From a checkpoint of a small image embedding model: norm batchnorm, normuon at rate 0.0033.
Rows from block 3 of a small image embedding model, named by matrix and row number. Rows with one number belong to one channel. Each number is 128 + 32 x the weight over its row's rms, rounded and kept within 0 to 255. All counts start at 0. After the name is the row's rms in percent of the matrix's.
After each channel's rows are labels from the 100 images, of 14976, where the channel reaches its highest value: "top examples" is what is common among them; "colour at peak" is the nearest of a few named colours to the mean colour under the peak. Only what is clearly more common there than usual is listed. The data: microscope photos of single blood and bone marrow cells. In brackets: how many of the 100.
# convs0: first 3x3 conv (model.blocks.3.convs.0.weight, 224x224x3x3, each kernel summed), inputs 112-223
# convs1: second 3x3 conv (model.blocks.3.convs.1.weight, 224x224x3x3, transposed, each kernel summed), outputs 112-223

convs0.53 128 [ 75 106 141 141 163 136 141 118 112 100  74 155 132 151 105 160 116  96 102  92 125 123 134 135 137 126  99  60 123 125 130 125 100 104  97 118 143  89 162 114 126 157 136 115 135 147  53 123 115 113 142 116  80 139 149  96 136 177 145 173 116 129  95  94  65 164 103 189 101 130 118 194 123 135 188 123  96 142  97 168 103 139  76 141 170 117  93 128 127  66 129 114 103 147  85 146 124 117 160  63 127  39 154 123 183 132 112 111 177 129 194 102]
convs1.53 129 [107 160 101 126 153 169 139 105  75 138  88 131 121 137 132 121 128 124 116 140 112 105 143 198 113  74  78 125 157 136 139 107 155 143 144 108 151 134 150 142 150 130  99 103 130 100  94  95 134 138 164 132 162 139 119 133 126 126 131  60 164 103 108 124 146  97 146 113 135  50 144 185 123 118  91 138 110 145 106  70 172 142 118 127 163  95 193 125 125 141 166 114  88 145 139 146 141 126 133 122 138 146 128  58 198 130 158 109 147  94 163 120]
top examples: cell type: erythroblast (49)
colour at peak: black (98)

convs0.143 106 [ 63 137 165  98 149 158  81 127  92  75 186 105 159  64 154 104 138 115 108 225 125 110 107 128  91  76 115 134 172 112  79 116  87 122 115  85 133 112 120 142  85 122 140 104  82  97 124  80 111 163 117 109  86 132  88 140  91 144 110 124 131 153 101 134 127 102 111  96  62 150 167  94 104 143 121 127 117 128  94 104 165  87 107 104  83 125 143  54 151 124  68 143 154 119 149  46 184 142 148 149 116 120 104 174 132 127  93 101  98 102  85 120]
convs1.143 102 [ 85  93  93 148 149 111 141  98 131 115 149 101 108 146 157 149 108 119 171 167 131 124  91 113 105 122 156  75 103 152 137 123 125 146 109 128 112 122  96  99 172 116 194 182 104  83  87  85  88 141 141  68  18  97 117 165 154  99  63 130 148 111 127  71 143  94 153 172  70  66  78  61 102 137 137  80 134  95  97 122  93 178 126 155  99 138 103 141 108 124 188 104 127 109  88 146 156 144 110 112 182 189 124 228 106 135  88 112 123 145 122  66]
top examples: smear: peripheral blood (100)
colour at peak: pink (72)

convs0.168 095 [117  95  73  51 134 138 148  73 191 140 102 146 162  97  59  47 157 148 101 100 122 153 128  93 157 141 112  94 109  43 118 132 149  66 142  96 109 117 147 140 132  99 100  96  96 117 109 135 129 119 104 151 105  70  83 134 110 167 129 116 112 134  88 118 110 101 111  76 120 103 126 100 122  67 131 214 147 133 106  72 141 162 103 128 138  97  71  92 133  76 107 133 117 126  83 133 101 106 129  96 103 132 106 166 105 126  94 116 182 135 154 173]
convs1.168 086 [148 171 131 106 146 188 121 115 112 131 129  98 108 173 150 146 100 149 106 103 176  92 104 157 165 175 110 154 124 153 101 139 138 155 137 161 129  79 117 118 118 145 122 113 146 114  89 112 148 124 204  82 128 178 118 154 167  92 105  46 108 143 171 135 142 142 177 125  76  82  91 144  84  97 116  51 131 107 129  97  81 124  93 122 141 131 152 170 118 146 162 140 145 158 118 146 104 106 117 113 174 159 134  89 252 139 209 102 126  81  99  88]
top examples: cell type: lymphocyte (34)
colour at peak: black (71); blue (26)

convs0.126 099 [ 62 112 173 126 121 168  60  89 105 124  82 112 145  88 120  85 181 159  84 149 108 110 120 173  97  90 132 147 121 115  60  68 140 113 176 166 117  81  93   0 105 123 193  87 111 130 114 106 154 153 125 126  94 173 145 153 166 113 131 134  79 126 160 160 151 109 126 111  56 114 146 137 106 158 138  44 170 118  84 117 122 134 144 116 134 129  90  62 116 137 145 122  55 124  88  94 157 116 123 166 162  98 172 124 111 154 105  92  78  91 222 120]
convs1.126 095 [ 75 127  95 100  77  98  83 141 133 123 212  69 132 135 144 143 119 123 130 203 108 170 107 149 158 151  90  93 132 145 175 158  66 106 120 133 123 183  66 121 172 132 160 121  92 114 110 106 115 138 187 124 103 188 134 187 106 157 143 108  95  67 121 131 151 126 137 151 145  78 111 104 115 148 114 131 167 104 119 111 122 157 140 130  57 138 160 153 173 124  85 119 118 143  97  95  97 161  82 129 100 126 165 125 112 140 134 140  92 137 170 194]
top examples: smear: peripheral blood (100)
colour at peak: purple (89)

convs0.76 103 [177 113 121 135 196 150 154 156 120 135 119  97 155 129 108  44  91 165 151 119 132 144 128 146 147 114  70 159 131 106 124 181 129 124  69  53 126  96 171 255 225 116 143 107 136 127  94 138 162 145 127 143 145  94 136 144 101 177 144 160 116  98 131 118  88  93 118 153 135 169 166 161 120 132 131 180  93 133 157 121 180 146 156 104 169 135 109 153 138 104  76 115  88 131 119 116 155 169 184 134 146 128 177 139 120 128 142 148 120 107 158 144]
convs1.76 106 [136 104 175 179  71  96 126  73  94 122  90 102 103 128 102 140 103  79 109  65 127 116 105 115 174 122 110 110 118 112  91 118 134  99  92 112 118 122 174  92  66  98 139  97  79 165  99 102  86  95 121 138 125 121 128 139 114 115  92 120 117 127 136 119 161 111 106 122 133 152 165 187 116  98 124  62 137 119  87  92 158  81  97 117 130  62 133 104 108  76  92  94 122  92 103 134 109 104 175  98  87 109  64 121 141  80  53 115  97 132 106 105]
top examples: cell type: segmented neutrophil (41)
colour at peak: purple (48)

convs0.198 095 [114 126 149 117 102  88  93  69 145 101 114 135 160 132 152 173 148  94 110 154  99 124 100  86 135 125 160 107 194 159 126 100 146 197 125 161 130  59 142  75  71  96 127  84  55 126 145  69 130  91 127 144 110  82 136  43 150  74 152 170  91 118 133  79 214 105 110 107 136 145 135 224 141 131 143  86 136 122 113 109 102  83 170 119  75  99 119 126 137 107 146 132 145 129 119  97 172  92 172 120 109 101 116 130 154  75  62 104 133 133 115 144]
convs1.198 096 [ 92 112 132 120  95 171 125 150  61 109 133 108 132 132 168 153 151 105 173 190  90 145 124 143 154 110  94  96 141 205 119 154  93 178  86 138 110 152  95  92 120 108 166 188  86 124  84 109 110 170 168 101 112 103  98  81 170 137 107 103 216  88 120  75 115 110 100 128 120 128 145 133  78  87 102 128 108 143 181 138 119  82 147  70 100 106 164 147 113 131 180 127 115 139 110 129 178  97  85 179 157 170  92  81 104 161 101 108 136  75 112 122]
top examples: smear: peripheral blood (100)
colour at peak: pink (94)

convs0.69 092 [131 120 138 145 157 111  71  95 131 112 134 230 115 119 137 130 184 113 119 158 141  60 118 115  85 104 141 183 136 144 102 112 164 117 155 230 143 121 157  90 113 112 137 102 115  89 117 137 117 125 116 161 116 203 139 148 165  79 186  89 110  93 147 161 153 166 160 141 154 164 132 103 107 133  93 142 101 139 127 148 105 145 141  98 124 150  83 145 117  98 195 139 116  95 115  91  85  87  93 128  99 140  77 143  92 101 103 143 171 149 139  94]
convs1.69 116 [156 154 115 160 164 141  97 158  80  90 102 150  75 149 107 131 176 117 112 111 112  96 145 133 127 127 112 240  86 127  94 133 115 115 115 136 118 162 152 101 118  84 194 147  99 156  82 152 103 117  99 103 116 169 148 125 140 144 109 120 119 102 156 135 154  82  93 153 153  88 114 122 136 123 155 121 157  88  87 122 147 157 110 129  89 112 142 173 124 148 188 101 145 136  96 119 152 106  66  88 101 132 172 159 111  70 145 140 165  98 135 139]
top examples: smear: peripheral blood (100); cell type: segmented neutrophil (86)
colour at peak: purple (77)

convs0.130 101 [ 77 135 125 103 107 114  43 158 170  74 109 190 126 111 124 126 108 114 113 103 162  88 123 118 120 100 102 102  97 147 134  91 125 172 119 188 102 177 121  95 112 137 207 153 132 136  86 142 136 107 165 140 162 210 144 131 117 168 131 140  98 132 180 165 114 107 132 126 142 142 154 150  89  99  85 129 165  89 144 163 126 128 114  95  93 118 148 102 114 161 116 157 171  91 197  39 124 145 117 149 102  88 164 149 130 161 122 107 180 116 139 156]
convs1.130 110 [166 134 168 110  99 158 130 131 143 123  98 118 135 109 179 167 151 163 130 148 104 184 146 128 139 152  66 116 136 141 110 154 150 124 148 129 109 184  64 139 164 113 179 126 127 140 143 139 121 105 178 124  58  95 177 133 129 178 151 128 127  97 158 124  42 170 107 139 121 115 107 127 145  80 142 202  75  88 146  91 140 146  80 135 137 179  67 129 129 151 136 106 140 153 171  93 108 134  80 107 112 140 169 179 145 108 136 170  58 121  94 220]
top examples: smear: peripheral blood (100); cell type: segmented neutrophil (60)
colour at peak: purple (82)

convs0.93 105 [147 111 192 119 168 121 120  90 184  99 130 186 159 136 153 165  84 130 143 145  74  89 172 103 133 149 231 166 152 112 152 114 170 153 131 236  87  78 148  91 110 106 121 163 183 133 160 170 144 167 102 141 119 148  74 147 104 122 138 116 122 147 173 118 180 152 186 154 185 116 130  49 184 152 104 157 122  83 117 187  82 172 130  83 150 109 134 178 116 134 125 255 138  94 168 119 149 143 102 103 144 115 153 199  62  98 169 111 131 164 113 108]
convs1.93 098 [165 142 161 136  50 104 129 116 156  90 102 110 150  96 157  67 143 111 120 154 130 167 110 121 141 157  68 165  98 100 163 135 177  90 125 114 140 131 105 137 118  74 125 149  98 176 118 150 145 122 103 113 166 167 174 136 103  63 106 124  96 181 179 134 116 138 121 102  92 127 132 126 115 102 111 100 122  86 131 136 131 137 166 106 152 112 121  82  97  82 117 116 151  91 117 107  67  98 135 118  56 105 199 159 124 154  76 144 131  90 156  41]
top examples: smear: peripheral blood (100); cell type: segmented neutrophil (66)
colour at peak: purple (66); blue (30)

convs0.181 088 [154  67 107 159 102 166 191 119 155 143 110 179 137 193 145 102 131  65 100 146 138 168 161 126 131 173 104 150 154 179 154 152 139 102 102 142  97  61 178 190 146 133 194 135 136 135 128 125 161 138  85 121 115 131 127 121  92 195 122 156 125 128 138  45 187 103 103 122 139 131 141 227 108 119 130 153  80 163 124  93 120  86 135 111 100 157  91 176 136 148  39 138  84 152 148 153 117 141 195 137  94 146 125 125  91 122  69 102 186  80 127 115]
convs1.181 113 [204 131 119  85 130  83  79 148 146  87 142  87 151 133 108  70  68 101  88  51 155 119 135 115 115 180 134  90 109  99 180 132 153  98  92  87 122  81 180 113  89 162  54 136  89 116 157 160 108  88  78 167 135  92 112 100 114 104 103 151 106 114 135 107 114  52 105 181 130 116 106 197 114 122 183 112 140 109  68 119 154 106 170  77 126 145 116 110  75 101 152 118  97 112 100 103  66 111 189  86  90 183 149 119 166 103 110 117 129 142 142 162]
top examples: cell type: segmented neutrophil (45)
colour at peak: blue (42)

convs0.122 117 [113 160 116  93 152 100  81 115 182 137 142 192 149 126 118  92 194 192 110 136 137 106 111 134 158 138 144 219 133  92 165  66 118 114  77 166 106 109 201 116 132  73  71 105 120  93 144 157 122 106  93 149  99  91 141 151  86 148 143  86 130 133 140  89 107 115 136 114 165 118 131  95 133 116 126 140 108 159 139 172 134 183  93 129 148  89 191 164 116 243 158 118 183 125 150  62  86 146  63 172  78 165 141 126 119 100 113 126 175 120  97 142]
convs1.122 115 [ 91 140 175 122 122 164  86 174 174 112 117 162  98 102 146 119 156 137 158  97 113 116 119 139 149 117 107 177 111 117 168 126  93 108 124 153 116 113 115 116 115 111 161 124 118 167 120 176 127 149  95 172  89 107 165 126 109 110 157 114 121 151 179 112 131 101 128 124 103 129 136 117 132 177  75  86 149 115  86  73  95 180  77 114 106  96 125 111 100 114 137 107 163 127 120 126  80 150 165 107 114 164 130 198  97 113  91 132 151 118  60  20]
top examples: smear: peripheral blood (100); cell type: segmented neutrophil (80)
colour at peak: purple (78)

convs0.51 163 [121 124 131 109 137 154 160 146 100  99 119 186 144 138 108 144  85  92  76 127 160 133 176 116 111 118 163 118 157 119 136 103 135 112  78 159  98  67 178 120 145 137 124 113 120 127 140 138 102 115 153 124 140 125 115 130 125 166 115 188 116 110 107  96 117 156 107 167 143 110 169 178 126 193 171 123 111  96  98 136 140  99 133 162 160 129 132  89 112 130 169 119 108 127 112 180 137 130 212 105 132  69 124  87 157 129 111 128 179 125 179  42]
convs1.51 182 [123 122  80 134 115 128 168 136 102  87 157 162 116 103 162 124 110  94 142 142 119 152 161 103 119  98 117  95 117 136  86 120 155 111 140  90 110  87 175 144 123 131 138 131 133 110 122 144 136 132 151 150 123 137 135 136 125 144 125 123 140 129 125 130 135 142 126 128 137 107 141 171 126 141 131 134  97 159 130 104 201 137  93 114 151 120 202 120 132 128 164 135 124 150 129 166 111 131 214 131 123  62 129  85 243 151 150 140 120 135 124 134]
top examples: cell type: erythroblast (39); cell type: lymphocyte (35)
colour at peak: black (91)

convs0.172 093 [141  91 122 122 173 123 119 132  78  82 149 139 102  64 119 117  76  68 154  88 124  92 139 161 153 107 179 179 149 163  95  82 134 145 100 131 112 122 161 152 131 159 166 148  79 140 137 157 137 125 110 165 146  36 153 112  86 174 153 137 150  94 111 105 156  98 126 143 143 159 198  64 109 128 167  63 104 138 105 137 113 102 151 132  99  95 119  92 141 137 174  87 148 147 144 120 149 133 180 141 137 179 151 142 144  84 111 140  62 147 177  90]
convs1.172 105 [112 242 135 106 117  92 154 141 125 118 121 112 103 168 170 147 156 108 128 221 108 163 110 139 115 120 157 175 109 108  99 126 107 166  86 132 160  79 117 163 171 129 155 126 117 146 117 128 136 177 114 103 135 215 148 126 134 106 169 143 137 174 141  82 153 132 145 105 166 117 124  72 150 129 123 127 111 109 112  98 115 203 201 163  30 134 159 144 125 103 123 151 202 145 145 125 116  78  78 114 151  78 134 145 119  87  85 130 155 127 108 108]
top examples: smear: peripheral blood (100); cell type: segmented neutrophil (71)
colour at peak: purple (65)

convs0.91 114 [119 118  94 102 165 119 174 167  77 104 113 123 180 123 130  95 168 116 145 150 106 127 115 121 136 194 161  81 160 119 141 134 140 133 103 116 151 179 216 141  75 133  81 115 106 119 122 162 102 103 125 103 131 110  99 139  83 119 112 179 142  89 126 134  90 124  91 196 117 106 123 114 146 107 204 167  83 118 118  77  87  91 137 163 116 124 103  77  83 132 196 111 140  93 136 144  96 126 147 137 111  95 155  84 121  97 130 152  97 137 141 111]
convs1.91 098 [ 93 186  91 127 108 117 132 110 101 127  97 113  97 126 124 135 131 108 127  92 121 157 106 176 132  97  86 151 226 132 108 131 129 125 145 121 148 149 169  94 127 127 150 132 125 129 110  75 135 142 173 104 105 154 153  99  91 109 141  75 112 116 139 111 133 139 121  97 111  58 163  77 114  86 145  92 113 142 114  57  76 139 152 133 126  92 106  92 137 101 125 105 165 139 128 119 143 122  92  97  89  56 116  80 143 153  68 148 163 116 140 117]
top examples: cell type: lymphocyte (37)
colour at peak: black (51); blue (44)

convs0.21 083 [134 127 107 134 119 107 107 107 138 100 148 231 149 141 136 211 164 158 146 104  68 116 133 187  99 134 162 145  84 139 141 132 132 101 111 111 124 104 123  83 156 144 144 140  75 121  97 118 160  90  94 125 172 135 143  95 175 144 135 144  97 100 126 128 136  48 146 130 147 123 145 138 155  86 110  90 158 102 136  94 151  81  96 194  51  95 137 128  77  84 219  97 128 129 132  82 114 156  85 119 142 141 140  96 105  44 145 125 108 150 101 106]
convs1.21 067 [ 87 132 120 133 176 196 142 202 166 148 128 127 140 136 177  46 124 132 175 135 123 116  83 105 120 122 100  77 114 149  79 152 141 114 126  81 153 108 177 145 153 152 135 157 109 106 118  30  97 143 139  64 158 150 127 107 108 101 122  72 184  99  88 127 101 140 128  54 118 152  95 120  73 151 133 148 105 152 134 139 165  96 156 129 150  83 120 196 156  70 110 144 163 182 125 161 169 134 149 161 126  88 133 182 134 136  99 142 115 122 142 113]
top examples: smear: peripheral blood (100); cell type: segmented neutrophil (42)
colour at peak: pink (57)

convs0.208 114 [ 63 136 180 115 141 104  83 112 123  80 100 112 111  16 146 135 100 150 107 133 138 127 142 107  79  22 143 105 176 149  95  85 117 134 146  85 135 140 107 127  88 127 136 116 135 119 121 119 160 154 144  59 120 113 130 139 106 162 134 142 102 121 100 139 122 127 127 132  67  98 138 121 115 144 158 137 139  86 101 108 200 149 188 163 143  63 102  76 109 143 103  51 146  99 115  32 171 152 162 114 123 208 132 143 184 151 140 125  94 113 180 189]
convs1.208 096 [101 101 111 150 156  94 132 108 144 171 142  96 122 139 168 137 170 180 136 188 132 129 103 155 124 149 133 136 105 119 149  75 107 130 115 148 145 157 129  98 190 122 150 132 135 141 115 109 121 173 118 146 119  79 122 163 131  95 181  79 148 129  91 122 132 148 131 141 136 118  64 102 126 112 131 120  92 165 106 124 121 114 124 141 147 127 127 139 106 166 146 184 170 126 139 163 134 145  77 153 101  78 178 218 116 109 114 125 143 104 238 153]
top examples: smear: peripheral blood (100); cell type: segmented neutrophil (45)
colour at peak: purple (62)

convs0.158 097 [100 115 120 134 154 146 118  74 150 132 154 164 116 134 130 179 104 139 136 131  87 141 164 137 126 157 154 119  80 114 141 159 130 127 136 174 100 143  90  86 166 147 145 107 120 171 115 117 126 169 122 121 173 163 157 141 171 162  74  71 143 135 169  90 131 147  57 158 168 161  93 177 126 137  70 193 138  75 117 172 144  91 127 149  82 130 171 146  80 216 150 106 168  76 195 115 137 110 118 124  45 138 148 101 155 168 129 147 126  83 118 164]
convs1.158 084 [139  97 131 127  82 135 118 138 137 142 136  87 163 151  85 102 104  74  90 141 163 117 106 129 136 127 125 206 117 133 133 163 145  88  20  55 101 144 146  93  93  92 101 128 146 175 120  93  61  91 133 202  71 123 168  85 129  69 130 121  86 120 137 134 137 112 141 112 172 155 122 133 101 164 171 161  64 133 133  98 109 165  93 122  88 127  84 106 119 148  86 121 118  80 123 142  68 154 137 143 103 129 119 147 104 116 125 122  88 163 179 204]
top examples: smear: peripheral blood (100); cell type: segmented neutrophil (53)
colour at peak: purple (94)