config = dict(
    train_examples=97085,
    crop_scale_min=0.5,
    num_classes=2,
    hidden_act='mish',
)
Rows from block 5 of a small image embedding model, named by matrix and row number. Rows with one number belong to one channel. Each number is 128 + 24 x the weight over its row's rms, rounded and kept within 0 to 255. All counts start at 0. Numbers have three digits each.
After each channel's rows are labels from the 100 images, of 14976, where the channel reaches its highest value: "top examples" is what is common among them; "patch colour" is the nearest of a few named colours to the mean colour under the peak. Only what is clearly more common there than usual is listed. The data: microscope photos of single blood and bone marrow cells. In brackets: how many of the 100, against the usual share in percent.
# convs0: first 3x3 conv (model.blocks.5.convs.0.weight, 224x224x3x3, each kernel summed), inputs 0-111
# convs1: second 3x3 conv (model.blocks.5.convs.1.weight, 224x224x3x3, transposed, each kernel summed), outputs 0-111

convs0.23:091207102129116130132121077142127131206132190130118104149145126108119130162134131103117074099089142117160119110089157124143091143108139115101117122110096133104141157128118082097136159126139138098140122145122120143114076143143117119133113112140102118088139182122108202145113112109104138101085131116138110143126162092189118128113147091119
convs1.23:151155146140183070134117089151110128093136139132110128161148123122105125120126101127130177086148144099137113101157109124162125125117159104149145187085162106148137150165109116109177133167109187143134138155148139110120146098170137094139129092129121165142161146112129174137085143136111164167119190113092127101133126100172154128121132122134
top examples: cell type: lymphocyte (36 vs 15.3)
patch colour: black (67 vs 1.6)

convs0.86:125171164126114098122141088124102122110134141111130130132083144116121138149123161135059180084121113094141097136099148158147170110127132115133089086130137138092141145125128114129145103106107143102111083105093107126118127117115098105119096050127166124101117131109128143118153143107145128133123104123142160095104107128115129150128124128120
convs1.86:124104110115112104113129127094086121128115090132081109098124117124147082100106152108149124180139101156103186127125156094100110136139085154138106166107139171098126116144092113132144096126117136073143132094135073146098124142107117144103122161121113094159130111125143141130129135112149140130089142149150126122157106135127132125130149094101
top examples: cell type: lymphocyte (40 vs 15.3)
patch colour: blue (39 vs 10.4); purple (39 vs 19.2)

convs0.107:112125147107088109112099106091108135117130087145119143119146131103125115124133121134108056115124158133151104124160095162109109122108110141109103137106128118116079095138130097149107096141121104083133095102088111101140119127130132128114153071104106126137114148146133159094101109144154164136147164100105109135111091137165137138104093101121
convs1.107:109179168123145126119131129149106149130070132131124151130143143135093111099107132113172182145127132116146162124162133143125114147163087098112126088117117125126120143105109133114121158099126138129113184160170121160188085155153125098149119149097143098114177158126137223135153143122101147126134099109122102159139105082144173121170149181123
top examples: cell type: lymphocyte (42 vs 15.3)
patch colour: black (85 vs 1.6)

convs0.101:085102116130109065147076160156105104095100158110113127136149105132117109121136104074116104174121127128148122105122136144114110136146131112108136113120124099167135100123149128115106116084162125126158139077162118089174129137136129129154139095110117125121118118104096174131123095071130131112141114128101101144160124134142082137126084115110
convs1.101:151098122135138117089142125133163113150129078124125128112137119131088072126120152080125143116082097149132119111113133146160154133119167164139114118141139100125137148154101147116108110115130128135116143132163115120107125126135127099130127126121176139093145163142111125094139124149119122133098110147130141152100075117082090099148097093098
top examples: cell type: erythroblast (42 vs 14.3)
patch colour: black (47 vs 1.6); blue (47 vs 10.4)

convs0.142:145128135100120099116119106123142167110145185133129104097145142115085160150094120104087156122132154137119143118138146122140105119074124100108111131082126112098077145127129151165127122172160113101122096079128135111113111118123132154137167096113123084131107088108083122098091104084142095119086115146119121100096077100123081129091122117086
convs1.142:148121144123132126093085150099144141115137126119129116120126189163103134120107107156211149083100107138116140089142164149134137115152151093146113122128122156159106137147121136108116094130136098131138152149114137120161111143124099108159124151121121093096130172098126129116101126129115157129130076130128108137110124122121114140181134113141
top examples: smear: peripheral blood (100 vs 16.2); cell type: segmented neutrophil (41 vs 20)
patch colour: pink (54 vs 22)

convs0.33:107092120090141108138138094117145084169107119095120177151130154142147134154111120115112121103105150113149137110102107164103125118099139129101161111112130117155123086117124136126106096113111116128121104068091131126105043138121113114149122079106150111130121111166101127095098129113156150105118111121116130096100108100098110126094098119104
convs1.33:137159149131164142160091166083151158117112135151132157140096120111107094118124084113135143127146151144172149109145147131148132147162106124119132157101105122144141194149135102139119111135130144121103159162125119144169153118168077073154083148082141121134148118121127215162136153105145153127112125109130105122137086121132144114139135121137
top examples: cell type: lymphocyte (41 vs 15.3)
patch colour: black (82 vs 1.6)

convs0.166:137164137112111109115113137114141105101123149116137104113115154116076140140112140129135162085109093143145105119138127170139155117168126098135147116117102129139086185099151112128105159116060109138128103099094146112124123128133134123107149093134142101122117121132114141109101155118129182148138112153162116100098103134133120123109090113111
convs1.166:118150128150132097153132159153143145128149138126163082138108115101178118127121126113148101146148167141125066125131128122147147128079147150153135128125126158163163114106121133115143133106220125153133119120095123094149132167110127155140127138123165098126106111143106103153091127139086121145128119151121079144137106106101112148099116125118
top examples: smear: peripheral blood (100 vs 16.2)
patch colour: pink (97 vs 22)

convs0.55:118106140140117165121097106157105157083186111106115119092135093121070118143116097140125078134109131160160089126114133104110119106124159140132124117131107099136146130120120116122152098098150149122167188148171133107157150114132119103108111132155107128103130127113140146115124160108149163145121165134116110121115178131208117124151154142136
convs1.55:127102143137154116106125134166121087144098119130141133107123096131137169143088134084113160146121189125163146140125130092132084123141160120146120140072182129137138148174116131078192160128137142188171148108156138152126131135160110137138137157148102125141157068138119181124137078173070129118138133100115173100128116081170150119133099112141
top examples: cell type: lymphocyte (45 vs 15.3)
patch colour: black (88 vs 1.6)

convs0.73:105100102099123118124135133148160122117109147085122093148121097114127115117128126145092143109108071140147137150085117136095125162095105107123151137121142120082091124126089146134133129170099109095109116106177130124098134115132149119108125131157163097086121155136093125071137093148135118125118109147135121096108131131116119130106112117094
convs1.73:106120137144160132174117111106136113124128135122099162118111127095152108121104094136136143098141132108132139131170091152121145125160122130122171104103142151131111181160147144146116119133141122130121125080127157127139163105100101163116113105144138147140117122083136065136073151130146087109112150103106167139124172126149093137151135103100
top examples: smear: peripheral blood (100 vs 16.2)
patch colour: pink (54 vs 22)

convs0.200:129165150126068151090117155154136098107149151100137117119092137124129123148127146131099170149086113170130072145116151160146141115167127133160137131107072103119100134101180114126135093151094118144123082149121134113097140107117132123096125118150113158106145137112128151107088121163170146113124131138159131122108127142126117126121110123141
convs1.200:093138116120091114155153114129154154113093160134163146131126114130070126097063126125121123141093127121118123147161160090157117115139132095099116132144094144156120127161135159100134168128152093085139099130120159115114149111166141170110089107103112139116121149148140073158063164121088141122149130103165103132141142112097143120086184164130
top examples: smear: peripheral blood (100 vs 16.2)
patch colour: pink (95 vs 22)

convs0.182:110157110101089106122097124089122121176124083112140117117115094122126119127083109117066112080106124156118119124081143149151088124135133136135115124108070096116094087092131131114104127118139096123128097108134109096232121116131115075119082101112119116161149105136119143120095134131138151094130114099121129119113110098154114149076127074107
convs1.182:113136129152151133144145118139168147132070119177121173152152126130101103131121126111136164181170146129185163096148138113139129124145105106142120148142158135139160163168096120094141107110111166107133162131181130156138131129184140130128120143111125139107153106175138195140125115142124161173129109137134171112150096113091126116149146131138
top examples: cell type: lymphocyte (35 vs 15.3)
patch colour: black (62 vs 1.6); blue (36 vs 10.4)

convs0.14:090176131105131117104129071077133093120132118100123087116100117140115147146113129092079159109134100124126131139120108143129133093164123096108105155099132129143130167119142131138128109124124101138124091086145114128095099138139153124135131105179107095133122161109131139141080106131123146091105149154171128100098109087133090124089103106122
convs1.14:132134123143128116146123132166128159106156186127139129171103097109133094166095109119113099125109129132152155122140102128145112120130134085168138143112109127174141173150102114114145112127161166124133112161123115138148132114131107092173100094128099181143130121135139121121127072130170152130152144091085134122127151136149087143135123104121
top examples: smear: peripheral blood (100 vs 16.2)
patch colour: pink (55 vs 22)

convs0.17:159165119104111086130128086139146094118129147084150092149117151129154084107112120179077073137147143133116128085116067089136142128129136128091116136102126166123198125110101129122118110160091136145098147107085162115083138080150122128115108094120143161126149090098160092166116128146142134141183144134117115138120132127117124117079121172148
convs1.17:137153104161120135119126094108115155155143158139136130094127131130121156173143129144127144137135137209116117141177126163134120117112147134106126159118195127116143123088124119148078145177115177116144144145093140139115142135112117177136164122099134123125103103113119102103110119152111118095124158126201092135132152118150101122121103175109
top examples: cell type: erythroblast (40 vs 14.3)
patch colour: black (72 vs 1.6)

convs0.22:139116142114092116111089130110098150164156108106138113120146131129086125116120133135132100088073125149131087148120155110135124131114120094138111133104077084152083127139150109123120135101149099121130146102154116070103138135131123121092124076149121112146112139104122174115097140150138112129171177135133091136142126091137129105082134118119
convs1.22:158161143105108119146126109131125122125087138141121133143148109149094127099021116134114146155132117115115114108133139101133104103166148077134153093097096134105163140142112140105153121120113093129155094141122124101099142096151161140153108116113112091120165124141102101177072124118085153144136073142104115100110108083089121121097149169125
top examples: smear: peripheral blood (100 vs 16.2)
patch colour: pink (92 vs 22)

convs0.204:110125120082124138116143148114124110149121094112128152121154125124132116147103128110114161140131092085166130140117123158161097119132116111134127101117096113150090091112115143128135160101115093118108140130137118113132150112134125153120092130098103074119149112126131159131128098109149137124146109109160128062088105116146163136106093137112
convs1.204:119107125138149124131131115132142105110127128143130185125150144104110132137155120144130192171174165157143176118154108099104138124140065131118110140130119112101103121138103086133081124118112173134122157122147096144125129098105123132126172164112130117149187111124128236129126147159177119109123118143110118154158114147123085149181104130113
top examples: cell type: lymphocyte (35 vs 15.3)
patch colour: black (75 vs 1.6)

convs0.214:130110153128103128099121128145109087116148129120087118140094124151107132157108123112095105128095113157184120116109143183118098093135172091107117116105094110139122124146135107112144123095130111135116135078138097116125103120119115104106113121093130126147176106155135145121125096161161105143105108114141094147134115110173159153096070121146
convs1.214:132151124149154110137110130112162157138110102103143111164123126133102113101118121124145182134162161133177165125144147138149087170159097116136091117091141128115144127111163105146063121117148164131131170154135166130150135135172123098135121129128150107112142121112133203146163133105133119099133128104147109100119132124153142114152138121121
top examples: cell type: lymphocyte (38 vs 15.3)
patch colour: black (73 vs 1.6)

convs0.75:141088121120099116111116106103113102175137095100127064095083124098114102121150112119134052113103104130150148109131153126143121115122136122134135106156096082129114162116111098126128110102139126137134129137159097141096099101096115119136131129102145117101156096099148145113123130156120091116152132168148071093120107135129133129186164096113
convs1.75:140127123119188103153168091114146161130153146123115136184139171122141120172123144130080181123132135179126143148119156166124135128111134119142135162105152119131145133101103141174156167167159110141129148195152118131142157103151139162144179103144126160156152138151153161130166162148195146124116141128158160127129150106133110122130113114115
top examples: cell type: lymphocyte (43 vs 15.3)
patch colour: blue (58 vs 10.4)

convs0.44:122160149131112118139129159124162089087140117126140153153127110124109133113105122122177149135153146092130135128140110103114144131133089119122151111094132123102120122075129110147130077140154101148147163149169166098174145146137155112123140112127125131123116083134076143122118136095125102119159143129128116144132098110134156121116088127139
convs1.44:137152166121120126139104084167072107115096106106105116151095136130126153150148155107133129082114143134081144136101134136141131122132097107162117130148130122156133104147096184117113137130108119144124126141121101092142153151099108129074179095113118115144148111099113161086118122115147126115139116118198085153126169112154118117128140113089
top examples: smear: peripheral blood (100 vs 16.2)
patch colour: pink (73 vs 22)

convs0.196:106148092129156121111135116145156128153193099189117095128161150139095119140106114141118116093103128075158127079104110122169114131119169119154124140135099108134140157145078112094165112159113122116140162137100114109104132146109120099121121146140083092093124151154134182137121112128111122151154144082105115177138152101201141109144131136147
convs1.196:143137153134115112136115126167119155116206195134138124084129084142122130130171128088129166145106135142143130166128138119133060119174115099111137135081199129100139145144112113149172171141180144136127109130151143131126134116122119126128152150137105177144136099098105195134143117145131175104135133104149141107104122127138191142103118109122
top examples: cell type: lymphocyte (37 vs 15.3); cell type: erythroblast (34 vs 14.3)
patch colour: black (64 vs 1.6); blue (33 vs 10.4)

convs0.211:145141135091114106096137137148086092166138116157134149170121135144140132142089143142106104108142089093158141089205104156136106134127149112156050149115101119133157115090123141136123119123133102134128124122060123133129133136127074095118105101103107156139115094117133155144132104161160141106111137114128092168092120117158122141116115102113
convs1.211:139124109132133102110117156097125126111113114107135143134130123143120136125129123094149175149121160170139169128133129103142127160113093158115130153092177138117103117093180110164151145073171170164124161125199124130145115107180108106120110182106122121126129131146095214111169140144132124101120160147118102118161103127164132124163097120109
top examples: cell type: erythroblast (35 vs 14.3)
patch colour: black (92 vs 1.6)